From a checkpoint of a small image classifier.
Model: 3.85M parameters, 32-pixel images, activation squared_relu, patch size [4, 4], layers 12, width 160.
Rows from block 2 of a small image classifier, named by matrix and row number. Rows with one number belong to one neuron. Each number is 128 + 24 x the weight over its row's rms, rounded and kept within 0 to 255. All counts start at 0.
Before each neuron's rows are labels from the 100 images, of 14976, where the neuron reaches its highest value: "peak at" is the part of the image that holds the peak. Only what is clearly more common there than usual is listed. The data: telescope images of galaxies (Galaxy Zoo DECaLS).
# fc1: MLP up (model.blocks.2.mlp.fc1.weight, 640x160), inputs 54-107
# fc2: MLP down (model.blocks.2.mlp.fc2.weight, 160x640, transposed), outputs 54-107

peak at: bottom centre; middle right
fc1.376 [139  98 132 128 111 152 126  98 132 126 163 151 134 149 130 161 107 154 165 128 151 119 133 131 117 123 148  61 137  92 149 156 127 122  95 128 136 129 133 109 143 123 117 172 152 161 123 147 163 133 143 125 116 173]
fc2.376 [ 86 151 174 140 155 127 127  94 109 106 105 124 148 154  90 133 133 135 170 139 104 119 122 151 110  75 119 118 109 115 127 141 105 158 126  78 117 144 152 139  95 137 157 152 118  98 135 140 116 110 121 143 141 132]

peak at: bottom centre
fc1.493 [110 172 155 142 149 110 125 139 129  99 129 156 145  67 109 106 134 131 106 103 171 154 115 105 130 148 129 108 116 118 114 102 130 131 140 168 119 104  73 142 162 102 153 135 147 101 152 128 135 104 150 139 121 101]
fc2.493 [133 114  94 159  99 153 127  97 186 131 132 146  83 149 135 101 157 125 149  93  94 101 154 139 133 111 147 139 156 181 131 120 132 154 125 140 137 191 146 130 133  99 109 170 135 156 157 132 137 124 130 139 130 113]

peak at: bottom left; middle right
fc1.492 [106  95  86 107 136 109 105 129 132 165 149 155 132 115 138 174 135 160 121 130 156 116 117 145 144 122 115 110 129 145 135 135 147 160 114 132 120 109 127 114  96 141 112 152 125 129 156 114 117 102 176 111 123 126]
fc2.492 [157 155 128 108 107 120 151 134 100 171 126 129 105 144 109 113 159 119 114 116 108 134 108 107 143 134 152 164 133 138 114 103 142 123 137 166 133 132 106 105 162 142 124 165 156 107 150 102 123 101 114  86 108 129]

peak at: middle left
fc1.123 [119  97 122 191 125 110 129 123  97 107 146 104 183  68 120 121 116 116 152 133 103 144  92 158 148 179 160 159 130 108 163  91 141 123 121  98  87 120 117 154 118 109 141  92 121 123 118 153 144 144  63  99 113 110]
fc2.123 [114 149 153 110 112 142 110 130 156 144 125 111 123 136 126 114 126  91 149  92 115 127 158 134 125 114 102  94 102 107  86  76 158 151 117 154 144 131 113 137 114 169 138 134 122 145  91 111 151 106 134 136 107 129]

peak at: top right; bottom centre
fc1.215 [126 106 111 170 154 117 166 120 123 117 156 161 129 140 116 141 155 164 128 110 151  74 167 128 101 124  85  98 169 148 105 144 154 112 160 117 126 129  87 117 107 151 137 111 105 110 140 127 192 109 113 176 139 120]
fc2.215 [133 168 109  88 118 156 136 132 157  84  82 127 139 124 107 126 125 128 133  99 155 123  96 111 127 125 173 165 135 116 111 104 144 119  74  93 149 111 152 117 108 123 139 140 183 125 113 165 103 180 148 141 122 138]

peak at: bottom centre
fc1.562 [128 101 104 110 161 116 133 140 172 146 140 182 127  64 167 118 153 155 103 153 128 160 156 136 130 178  91 161 110  95  94 157  99  99 149 119 149 135 153 152 145 119 165 146  94  95  81 142 108 116 110  97 135 121]
fc2.562 [136 123 161 145 100 147 102 100 120 137  99 143 144 116 112 156 142 117 108 141 160 134 143 124 224 124 126 207 134 125 140 112 157 102 112  89 150 100 106 139  89  98 132 152 119 127 125 142 133 140 115 116 104 106]

peak at: bottom centre
fc1.90 [130 102 115 166 163 185 126 127  89 118 152 130  99 166 156 147 138 111 117 124 123 108 126 100 140 174 110 133 150 140 148 128 116 140  85 177 187 111 150 157 117 138 101 125  71 150 111 121 104 107 135  85 121 124]
fc2.90 [106  97 136 113 126 118 137  77 142 124 151 122 142 156 130 117  97 103 148  91 141 107 129 165 124 132 126 132  94 112 141 210 128 134 144 116 134 122  85  85 126  93 153 145 102  69 116 177 112 147 135 120 123 188]

peak at: centre
fc1.529 [121 149 149 166 154  77 152 146 175 109 133 146 104 106 122  98 135 101 178 148 128 115 119 159 139  96 143 164 105  85 165 116  94 125 115 142 112 138 131  81 162 120 139 121 101 140 142 126 118 109 136 127 109  99]
fc2.529 [171 139 128 129 123 116 110 105 132 112  91 111 161 123 125 172 111 117 158 131 137 174  84 118 158 137  88 168 130  98  99  96 111 121 174 122  94 129  98  78 115 149 113 104 143 126 138 153 112 144 125 146  93 159]

peak at: bottom left; bottom centre
fc1.167 [ 74 146 160 154 143 119 120  87 166 133 121 128 119 122 117 113 108  85 149 169 106 120  78 107 146 165 150 143 109 135 140 118 122 130 109 154 123 186 132 129 161  98 134 178 152 100 169 165 105 104 163 119 177  87]
fc2.167 [110 171 139 126 144 147 108  85 114 128 102 145 150 135 184 149 136 143 138 100 183 124 134 111 101 121 122 145 120 131 156 121  86 142 142 142 147 106  88 145 115 149  99 121 152 102 127 164 166 151 131 177 139 169]

peak at: bottom left; middle left
fc1.93 [ 88 142 126 114 123 125 108 141 149 118 140 112 147 104  69 145 133 153 112  97 126 128 148 115 136  94 111 116 142 129 135 151 132 132 120 141 140 146 116 128 101 103 171 127 153  57 135 156 151 130 154  92  59 135]
fc2.93 [ 94 144  97 159  95 143 136 106 115 150 130 118 148 153 177 107 139 117 121 157 127 128 101 154 168 106 143 110 154 131 121  76 175 114 102 139 117 132 132  72  98 117 104 109  92 141 136  73 151 132 108 156 157 145]

peak at: middle right; bottom centre
fc1.216 [ 95 152 164 136 125 172 132  85 169 143 103 102 108 106  94 118  64 123 140 101 131 150 150 141  98 126 108 121  99 120 145 169 120 134  68 155 139 104 169 146 147 157 131 142 107 126 139 133  86 153 108 143 122 127]
fc2.216 [151 111 167 138 112 108 145 120 152 144 116 141 154 143  95 111  96 120 129 129 139 127 133 124 144 126 161 126 122 118 151 134 113  97 143 187 142  99 133 149 145 169  94 111 144 149 119 143  94 119 126 153 126 104]

peak at: bottom centre
fc1.371 [126 130 128 146 112 143 134 111 126 109 123 103 139 173 151 152 153 118 141 120 119  92 126 184 120 155 116 121 130  92 179 107 122 139 154 130 107 116 142 131 155 133 104  78 154 154 127 118 120 147 181 135 174 116]
fc2.371 [135 111 155 117 102 144 145 140  63 174 109  88 115 128 118 115 115 137 102 137 121 123 125 133 159 171  80 117 131 134 106 127 131 124 135 138 149 162 132 127  90 120 139 118 100 167 117 146 103 132 135 124 105 188]

peak at: bottom left; middle left
fc1.497 [ 92 140 124 152 118 137 169 110 131 108 154 144 123 121 107 150  94  94 166 132 162 140 120 134 154 114 163 103 170 129 165 114 137 104 141 153 102 137 114 162 152  93 175 127 134 104 137 161 126 107  87 132 146 112]
fc2.497 [117 110 133 121 146  94 119 150 134 145 119 118 139 107 153 141 115 132 121  91 151 142 134 105 140 153 126 109 117  93 120  76 119 141 102 130 103 147  76 139  65  82  96 129 134 124 113 127  87 126 162 126 120 127]

peak at: centre
fc1.481 [140 158 150 151 127  94 171  98 141 166 159 144 122 115 133 101 126 142 127 158 132 149 131  96 134 126 161 159 123 110 196 131 126 118 132 115 141 138 135 159 109 115 120 116  95 158 136 173 128 143 105 126 139 133]
fc2.481 [126 127 123 117 142 146  86 131 136 160 131 140 131 101 160  93 117  70 103 115 158 149 113 146 127 131  99 126 116 159 162  95  79 116 152 136 108 115 113 119 118 111  90  93 120 143 133 132 113 174 163 136 104 133]

peak at: middle left
fc1.580 [147 110 151 136 112 142 163 138 114 159 123 132  81 137 167 147 127 120 141 140 145 147  89 137 136  96 124 119 133 106 152 170 138 144 105 131 131 117 183 111 134 175 100 176 119 132 117 116 111 128 154 110 145 125]
fc2.580 [114  84 125 142  97 119 107 101 120 169 124 116  89 129 132 114 134 108 140 126 123 111  61 119 115 165 159 119 146 163 131  81 138 132 145 129 142  71 110 167 136 129 132 139  96 144 142 129 151 107  87 179  85 109]

peak at: top right; top centre
fc1.357 [109 106  85 151 117 155 146 141 114 151  98 142 123  98  99 157 104 181 152 147 180 146 146 131 102 133  93 155 121 130 106 153 172 112 124 109 133  96 103 153 139 127 131 135 113 115  88  72 114 150 113 128 166 105]
fc2.357 [112 124 128 137 148 155  87 103  83  89 107 161 146 141 118 153 117 114 108 126 162 117 125  88 128 120 166 157 112 114 150 130 128 166 131 108 104 135  79 171 100 130 184 124 134 100 178 154 154 151 144 144 110 111]

peak at: middle left; centre
fc1.552 [156 114 155 140 119 151 164 130 160  78 116 151 121 129 136 153  93  73 155 107  96 166 129 125  85 153 146 157 164 128 146 115  86 126 102 104 157 131 122 122 166 133 159 175 148 109 128 170 120 147 161 121 138 134]
fc2.552 [125 114 160 108 118 105  82 153 159 104  68 146 102 135 119  99 145 157 131 138 150 106  87 139 106 149 127 128 137  84 175 128 126 136 132 148 155 112 119 135  89  91 114 118  97 132 158 119 115 140 125 123 141 139]

peak at: middle left
fc1.181 [154 116 128 146 127 132 155 127 135  75 138  94 128 118 115 108 146 120 139 100 151 130 109 139 112 139 153 154 127  92 132 119 131 150 128 104 117 111 123 133 125 134 135 173 130 126  95  95 106  90 143 135 124  88]
fc2.181 [154 145 125 122 153 117 144 128 150 174  89 112 105 153 146 105  99 116 143 121 124 115 117 113 107 141 123 143  99 132 149 158 130 112 181  48 101 137 113 166 139 112 149 155 125 154 122 150 169 139 119 113  88 119]

peak at: top centre
fc1.593 [152 174 130 117 136 126 142 118 164 186 110 111 150 145 180 142 123  88 178 164 141 191 117 139 105 151 136 145 155 125 103 132  90  94 100 141  98 148 139 143 127 131 152 171 117 128 122 183 165 159 125 147  98 104]
fc2.593 [115  80 164  73 146 130 115 141 159  98  90 144  87 105  84 147 150  96 140 136 149  86  88 133 155  72 111 135  97 111 148 190 120 114 100  81 126 140  91 117  82 159 155 118 126 132 114  97 110 122 147 129 122 129]

peak at: middle left
fc1.203 [110 111  92 139 165 143 136 168  96 126 127 144  99 139 108 122 119 165  77 137 150 113  98 187 116 112 104 137  92 119 137 144 104 112 148 108 103 101 139 116 147 139 125 142 105 125 117 117 158 163 165 113 177 149]
fc2.203 [164 117 110 133 137 120 145  61 131 153 100 133 135 132 153 144  87  61 154 123 145  97 115  97 127 171 120 102 126 109  96  95 112 157 147 155 156 143  91 128 132 131 141 170 137 126  98 105 173 102 127 143 131 131]

peak at: middle left
fc1.557 [ 84 144 131 108 124 135  77 124  96 124 106 139 131  99  87  75 113 110 150 134 124 112 167 141 131 150 141 144 103 130 136 145 117 165 113 117 118 108 147 194 104 104 139 143 109 120 172 156 100 134 123 144 149 148]
fc2.557 [113 105  98 134 177 126 123 117 122 154 125  80 118 157 161 133  97 174 138 122 118 163 112 161 152 126 109 119 137 128 153 136 129 175 141 151 116 129  77 119 125 159 135 198 146  72 122 118 130 167 106 127 101 112]

peak at: middle right
fc1.582 [120 103 125 124 136 109 125 132 131 137 160 128 130 145 126 119 142 105 165 163 113  93 135  99 102  88 116 144 156 152  91 138 123 153 100  96 142 116 107 122 109 169 156 151 144 131 119 114 114  89 128 141 157 124]
fc2.582 [156 132 122 124 138 119 152 114 121 146 151 165 122 118 162 110 162 149 114 104 128 128 117 175 118 137 119 160 117 103 113  78 138 117 115 152 135 127 139 128 106  67 121 142 138 121 124 167 154  83 152 110 120 110]

peak at: bottom centre
fc1.212 [115 108 100 129 165 134 120 108 114 123 127 122 118 163 143 143 130 109 139 138 179 114 114 113 154 136 177 175 112 109 121 127 110 175  75 133 113 160 108  99 115 145 141 177 170 111 120 132  92 135 125 111 128  97]
fc2.212 [122 168 105 126 111 122 147 150 115 109 137 122 121 122 143  92 120 133 123 138 135 116 126  80 131 153 105 105 150 125 127 155 172 110 139 162 126 108 149 132 167 152 102  97 132 143 125 189 138 165 131 121 137 107]

peak at: middle right
fc1.182 [142 134 146 166  82  94 127 140 131 137  98 126 118  74 128 127 113 136 139 116 133 148 137 128 131 161 132 151 125 107 116 156  87  92 146 104 130 164 144 125 180 141 145 171  90 133 132 141 108 129 125 144 132 130]
fc2.182 [133 158 106 141 136 170 108 108 118 142 136  99 130 129 181 147 137  96 146 106 123 114 131 134 134  83 133 113 154 144 135 132 132 130  95 120  97 137 131  93 175 152 118 136 162  72 149 148 116 147 121 136 101  94]

peak at: bottom centre; middle right
fc1.296 [101 115 111 135 103 102 154 134 144 135 158  97 151 113 120 164 158 182 135 124 107 121 171 146 133  83 132 153  91 137 101 125 127 123 146 104  70 123 125 136 122 144 157  92 192  86  96 153 141 139 149 146 115  84]
fc2.296 [163 123 166 144 147 147 121  79 107 114 101 111 137 153 126 150 121 106 116 163 169 110  89  85  84 108 149 126 130 132  89 123  95 112 143 164 133 143 161 135 188 121 116 161 105 135 115 114 133 121 103 167 141  90]