A small image classifier, trained from scratch.
Training: 5200 steps, batches of 48.
Rows from block 7 of a small image classifier, named by matrix and row number. Rows with one number belong to one neuron. Each number is 500 + 50 x the weight over its row's rms, rounded and kept within 0 to 999. All counts start at 0. Numbers have three digits each. After the name is the row's rms in percent of the matrix's.
After each neuron's rows are labels from the 100 images, of 14976, where the neuron reaches its highest value: "top examples" is what is common among them. Only what is clearly more common there than usual is listed. The data: telescope images of galaxies (Galaxy Zoo DECaLS). In brackets: how many of the 100.
# fc1: MLP up (model.blocks.7.mlp.fc1.weight, 640x160), inputs 0-79
# fc2: MLP down (model.blocks.7.mlp.fc2.weight, 160x640, transposed), outputs 0-79

fc1.400 085:387522580510507486420515431426463455524508480489509496386517442461460519477512489444503522506446569379496449531476516548530557429554556541428560477585453408462560616494349578518599510501516443501460524557511473376478492465548502476434518518
fc2.400 069:548564495477607561449507487546451513550609372513477487448434552523603512533538559457483395465439543531464459488503467553530489505589515499580413507544512512520513511514463420540455465429529480480462516511542503461477465407497483462420536507
top examples: roundness: cigar-shaped (32); edge-on disk: yes (30)

fc1.377 101:403492553543492508511436509446589500515445518514445509543539517515546502486530475360509489496494542507550460543526475463538539537543477446487512539538451501532436497378521380490471503554516393521561498517526555438488511504564493437494511450
fc2.377 096:493545448393428529507486502548504444547565497564445441400443479506442458473486428602531472540390478511535540478466491552441535428479502509565494449471543547444482436584418507463566423511511594466463415547563530511514497471566490509572462508
top examples: roundness: in between (70)

fc1.568 086:448465549441469447590548547490472467524472396511472422578470626498489442517553532588483581576458514451490543434450506450572501430487520420598402487433392430370550480459515478515550504517512499492462565508565544432348540505476467526481539433
fc2.568 095:516567528486421491393497450525477428586537490476481620462467503521519499474482490491532455489609457507510560419424534565504480515483557472431518586509538534512439450518536394468588530472536453471569517465484554448540568548459504493462550631
top examples: roundness: cigar-shaped (25)

fc1.240 113:402467484487516582557563479507534533365568542509421549448483389528540483482517500515460476515480492457425521530494533558541397502495472470471531518516569453473448531512564465496538557613518471567575517550560617444513469508472556431504475494
fc2.240 105:560453459508444475459557541555522490578499444570524515526472572511405586419530501525493468488563525545587498421552369422505599372558546497522454526492540522490398525498436548442554508371571455467463509435513478510482471509544424602429538503
top examples: edge-on disk: no (67); spiral arms: yes (57); bar: no (49)

fc1.215 085:437560536539540484492526453518469445455428474410444542555487488557453493533431404611533467487470460462585502496496476454466479535510489469456432577575449530438578560462519435495463452493540539469590570434520515591440408570419603474494459476
fc2.215 099:596427568538513430475548515490502521464544553585421450550575428456525450492414473463545443543379520528464436558461422545541520443527450534510527342483465429584540491553558552524517517532499510517412481427538464450553527492548541590603482558
top examples: shape: featured or disk (62); roundness: cigar-shaped (31); edge-on disk: yes (26)

fc1.285 100:481509428588559482506536500590486522429468464563422470386474474440485478475532459519495446522436503500519457539497448507529433473466492394526469496600405511502488563497468568573510511581451582488471457438518503513560449494523466532513547591
fc2.285 097:552578460482491442545534583492373483522445520556487512559410539563624485490598493448506447399610483565486420506508468535479529504476439512537513434516554570499502501491483529447516546518479497495561484488533515586501546551511624496503530538
top examples: roundness: in between (62)

fc1.422 079:500543500573546427585519501489518511451525554511534520460525430517526398554494492429438551470504468456502463454491543353536393486427460482466441568453528530448485606458497550559421527485555546531536440504533540457513414513481603510431485454
fc2.422 073:431424437491421485513524536555503414530540485537503449551522505520422631410570468500513509484616519549655560433495476541470479526553403470602508417464417521470511481495431477478443476498451419433544491460464561553535480558470411509540461501
top examples: edge-on disk: no (53); spiral arms: yes (45)

fc1.373 096:420541481479529584412483534502481545463547466528445431552396496403549481459512486441547531509465563545490529460572502560564439498501479427529495502510505465521467428475541509403635511551477497434429488559495532541401417508511564454518451503
fc2.373 103:435402557469435492448519589465491492533404496353508533498529569566451545518603532468457525435470492462538390450541457613440564457542541580400433436492540473513505533490536492518489498494461541557524470470453475530508604461431494515398494549
top examples: bar: no (30)

fc1.348 107:501541520399531481527611479428430489523537533511477547552519488450501529517613564617494556556479460508534453509561421390493454539487474546576565471589515544479511528503553489478606452622445472520514544498468506518513545581544599452445573506
fc2.348 115:484560462525406549518523453499518508557496545514520521410522489548510484491458510403503502445521445540490522436524537513474627567569555435482566484486478540420447536446519532528440439376527426598535422522524545518460497456549480533514429439
top examples: roundness: cigar-shaped (44); edge-on disk: yes (33)

fc1.244 101:454453530485497404463511494559506510503441365522487500521523559483525427575489467494457540461487431437511534503507514549453533410481449456473513613479413456541498515458542487470512516508482491482586477589478448561530555497561492451460513562
fc2.244 095:483472506490567530450470598490493453548495477512455467467458579463502489453467417493493497482471488516495484528390451501449460632515542477477504402503571469526434437514458517498404513501499404560444528545485538510446570482529500517607569436
top examples: roundness: cigar-shaped (34)

fc1.579 118:501544489496477497527549458482486522467500482457522458473472357543462533512415465465513483507446510572531563468535511506463497551466517471491473451497495570466491494524474377396583461635506481525451520435448564507572504513495472478504493422
fc2.579 117:384500525504444453419578529521514498490567432504539506533458565443524492545522526446569489429475545540481496453512486559460515419435453478535504540532546406488577457597526533461505557496518500562487429520484500575496503552513452558518477551
top examples: edge-on disk: no (58); spiral arms: yes (50)

fc1.460 133:539565405531466520541472485411534553548517552533473534480500542567468455440472470539509592459496348491476477518456604534502479465566462595453572546466473373613525464498574551510516470551522451487529437469513616552621536470492441498525472419
fc2.460 160:487498465523488490381516488420438555470467479509521472460519491504479531644466524480578588431483584478516500547533503491433537508419577459507584557492545589433556460454489509493450486513458535583492569552507442483473496532573541532506490584
top examples: edge-on disk: yes (46); roundness: cigar-shaped (40)

fc1.479 065:394576474529479508496546555472524511449381414560590484468461555528508426438475562454473470474409504503506478505591464572629493512484467403543461516482515456488511496518488538493479491417563553563468550430459428497413465559479525512398431540
fc2.479 046:462572392543434601509471544502465504456525441439415503459511494423500459500526556485492506556480531451565505454503544483515507487500466476551528507558547573492553472434494509580511501520577570552470526548521518520456526495574459519500488487
top examples: roundness: cigar-shaped (48); edge-on disk: yes (30)

fc1.639 104:588492576584447501476516495504511567402552477430469563475521432576588409412478509591473501499582475430497529499477450509513498498532643443571398496507531496529554473466433578584465537487425460526499429521488513532439482519556479536490464471
fc2.639 101:504469437454483480553495525486571581494452443568471497530472571529510496551389535472500536413522506568578479597502545516451485499462391508498502615510548459501548408612505475434555464602597494467504505558499576525504504528544471486510436409
top examples: bar: no (34)

fc1.256 093:520585470492569532564481474489553522570484447475464506445494490472505503475477462525482488501436542551526454579496444461594362525517496481416513415547496586549523561563548587520428518560563497502531466542499457436462520451448533500552567458
fc2.256 094:631504517547517423449464460466460453486508518453583489505633479529562476461444535435586400572528591412525519431490526495451442480449582442432490523498466485436541562399505558546528512434497510487494515519500522560453487552521575505515600539
top examples: roundness: in between (76)

fc1.111 090:440468448397533432577564423524527494419520500441495546557484517522467534619513445575506449596612519457463420487502516499426494449483544532534505432539511566506493473583415517533508491542426479539525392468484570508495537472576601534488525510
fc2.111 092:626514534481525512561597543436428458565416552575536517545459470531544581443494456428514522518455551516504435582547551564550512556510414496441495435469521585542542485491448490519502587476547449504520615459565549400622496491419493419500582465
top examples: edge-on disk: no (56); spiral arms: yes (42)

fc1.70 085:477474524398512480572474462452541503474501417633485502500560524494524474481525553529512433476556513446588518579488549495449496475406481524462454560478399504545542588548461555654539435514514382573558505500544512568489574478468525465435448508
fc2.70 071:488503454547512495481545452485581516437488482427455451524458495466549465518529532564462537519461504518480568573558464588583461501419394476433511554449531536442486469477570394397543456458553476501548381438470550488458560468483455545489461571
top examples: shape: featured or disk (64); edge-on disk: yes (29)

fc1.368 094:523493451522516492385476597537470503468442508561469462467484462514483494558533481532484473607459463462543478512472427512517548490463420499486425476571549469501567414567543494483473466618513566528537446483550554546501451572471521532549379434
fc2.368 089:556549517450562493536524517474414524471486499553550445481462514487502582524558458463396522411515587512540527476447498532464493515507467478546450541404500546526476407463490508539511498512468503435512611414487519518458494500390552502515551546
top examples: shape: featured or disk (71); edge-on disk: no (56); bulge size: moderate (26)

fc1.372 079:492479577481556612506470599512369493514468496605496534457541479421497462458498616630415569488496537544537496534587535472569458505522552479541574506507536537506510511484287566469491465534556465505493454463470558504470475446542547534467423568
fc2.372 085:544433453445520517467442430586567523602470597521559509430467502486439556529488443454592527454486401487529464546508556482511599518580526448460564511531469521461503421437531413479437608562506590459453508566488408542427566504393531546555502512
top examples: shape: featured or disk (77); edge-on disk: no (74); bulge size: moderate (35)

fc1.44 114:484416526510464450497503509501589512523473464423500426491463443503555510519569475437457630491598565532558519538589493475476457456494538480430417470570430488560556619431529414495518454467521395530473538500463493511569394450506579461477541552
fc2.44 115:489502613382537589512513505525450528542475452555491521562542435516477509450571416461540461507441473493488500387559529514470569562518402420512548537465426456501460433422444440489496500479617514410512387429512539563467545463474478544486435432
top examples: roundness: round (41)

fc1.97 107:423551515526485476519578571492473467500515511460487568539451431548496450427469522460500479549559473505488471454568490484528457472520505553552474511503505452522484515443447432443491475492557474576564593471390496533473489573481492503545364352
fc2.97 104:463416579556483426503498404478610428492473464588549558453535529481503488502571465538471510423470517504460565487568515529498459418531557518448593417557525484489567462630508531546478548463518485529457522462595601405494532526472505538486605455
top examples: roundness: in between (62)

fc1.81 091:415555471498593527523391499504456578448414478535586566466574562525574496528431462562535460472432455527351460472452463456438607484480508470485527595460443431542471456554513506480539448455548521506525482477561442514560469448467493476508429449
fc2.81 088:555478501433508487569539454448528417469517479526466500486517471510487520563449447552553470497553453507601568606391530445458421478430529522448465478498434471439492534485462538550484518547408555527515462509447489452483457552540545532516482432
top examples: edge-on disk: no (51); spiral arms: yes (40)

fc1.16 100:378613512582456456499542518527481512435510553520469502500472518462454585508490456538487514571440414396511556596488392476507412522472477524495518500484504593524506532514419372552482477445457524444507562405427548558477527582534561523452586536
fc2.16 095:538391503444526620492459560550484520545564534471536468461472529442499520454504568492441476442516579474487486509485557593478622509501469522494465522503562466484525554480538560514459489527597546577538525455502511416531497475481530524492457512
top examples: roundness: cigar-shaped (33)

fc1.444 097:589504505487566511489451503436464506419538482422494504558489585526520519491534541535543511528511484594502564524499583489449531511514493530545455454551502524506407432532514484612488450539579565524453500433435521560563487441427470449599522592
fc2.444 099:533498426505470587553571527580499609494498447437410522503443467523542512524519546542478461517370469550525502547500529483553462528499579519405444481399513554447551518492572486421505516495394460473558518409540475529475499497531472505455425476
top examples: roundness: round (60)

fc1.312 101:467512548468566453529514526427498503527430454582466544382569464420555461483539526551471431515474497488426514441476446446489530536526523469531533511469494514557486529525399377468566511455565476491504469543555543500545428566558473473432451612
fc2.312 106:500566519476517531392532539456568514503423560500486429535336519521562498530552405477509498495527446559515602510450443481524500476567480485479536587581614456504470498499501607492489368515455489492534484455519433469482520539412513390489428466
top examples: roundness: in between (65)

fc1.154 081:456478491439444527489497415572529546435434642487459453452533420463510514541468552544541511504421478586484431449476550456471546569467438553503473540500435591549443491505549431540555489524469529606567505510530572453528533467521521541542426438
fc2.154 083:538449443516520541471542463533440505395495378491483539466427509611542491541530538485549454512508578581492507527514430517482434495517527505436455573530538460473557419491457508467531540444536520481517541558515533443492558510499340400456511564
top examples: edge-on disk: yes (26)

fc1.620 107:533542516399467453351480471439470532514481475525503531514453588415516544529340460567481530492538401456560547522550521476476439483521559473532486462548463516504576461497456449543617551423560566571586520511494551557465466538488476509522418555
fc2.620 096:455441477352431567466473553527457492535517502589496532469503520490632523541440536497545437471579576498437469535505444527507542478577504555495461478498609493529513527363464519472512556527482507486516446472493467555509453456512451467564433438
top examples: shape: featured or disk (64); edge-on disk: yes (55); roundness: cigar-shaped (27)

fc1.341 092:447462487522520495602531509573473562550446533609428454495587469474491483524468495455550516479502558504589443500471439506547473505500469599502382459390573532574450489477422490555550484544491496575434569443501525489485491495552506476564478465
fc2.341 110:507561505474544485444494490500523524505522526524553485506428454490566496420538482484521527506543508431388556477488530486484586531542547507543619507548456431427464534462490521491426490401555464478521538491479518453513536512433521569541533518
top examples: edge-on disk: no (52)

fc1.527 091:492479449392507618502523570474473541452447433574566473593460479537450460480511564545467405517449505540483520447562488545544498461522562540435506437455540453467534514631476557481506509505528579473515530453566558469543552511517534417520488486
fc2.527 098:538448546446507576490397490515471498415460406480539513470531474473417447542499417479546559524513564488596493548501530453410544491520383488458527457565470416531534510471611377523540521459412519530420407480510498411562530473490469507450530530
top examples: edge-on disk: yes (41); roundness: cigar-shaped (33)

fc1.634 110:508497567391467555431461528498531513498541538538438530492483391458442506514557545629486572545434528449533570514530513500515573519528500483440592516531497480518457528564516541501522468495490512583503512434580439523498548468494460438443446558
fc2.634 126:509561467563520411515465467511528474470565488451631472557473569536555543460461450486501556517463490586408509503491420551486473437593501508501455458461497561515514422516609490409526437423483497476519583506562521484449535485457528412460499488
top examples: roundness: cigar-shaped (35)

fc1.598 132:455477530410544573532537544400510542549498427540419488542530550464549456513539547400375471516496408606442531511517499582494484528571527404499570526549494413511523535433463480466542456530506425507562454443446538441485597538508496480541400577
fc2.598 133:533509559442469518512535410570478489458486514502552446471491510553516562564548408499496558499409464456471467483373572462529508516493415568503569536436644496455533485529479409476516430505552556452574398569530516470461437522544481520510542536
top examples: roundness: in between (72)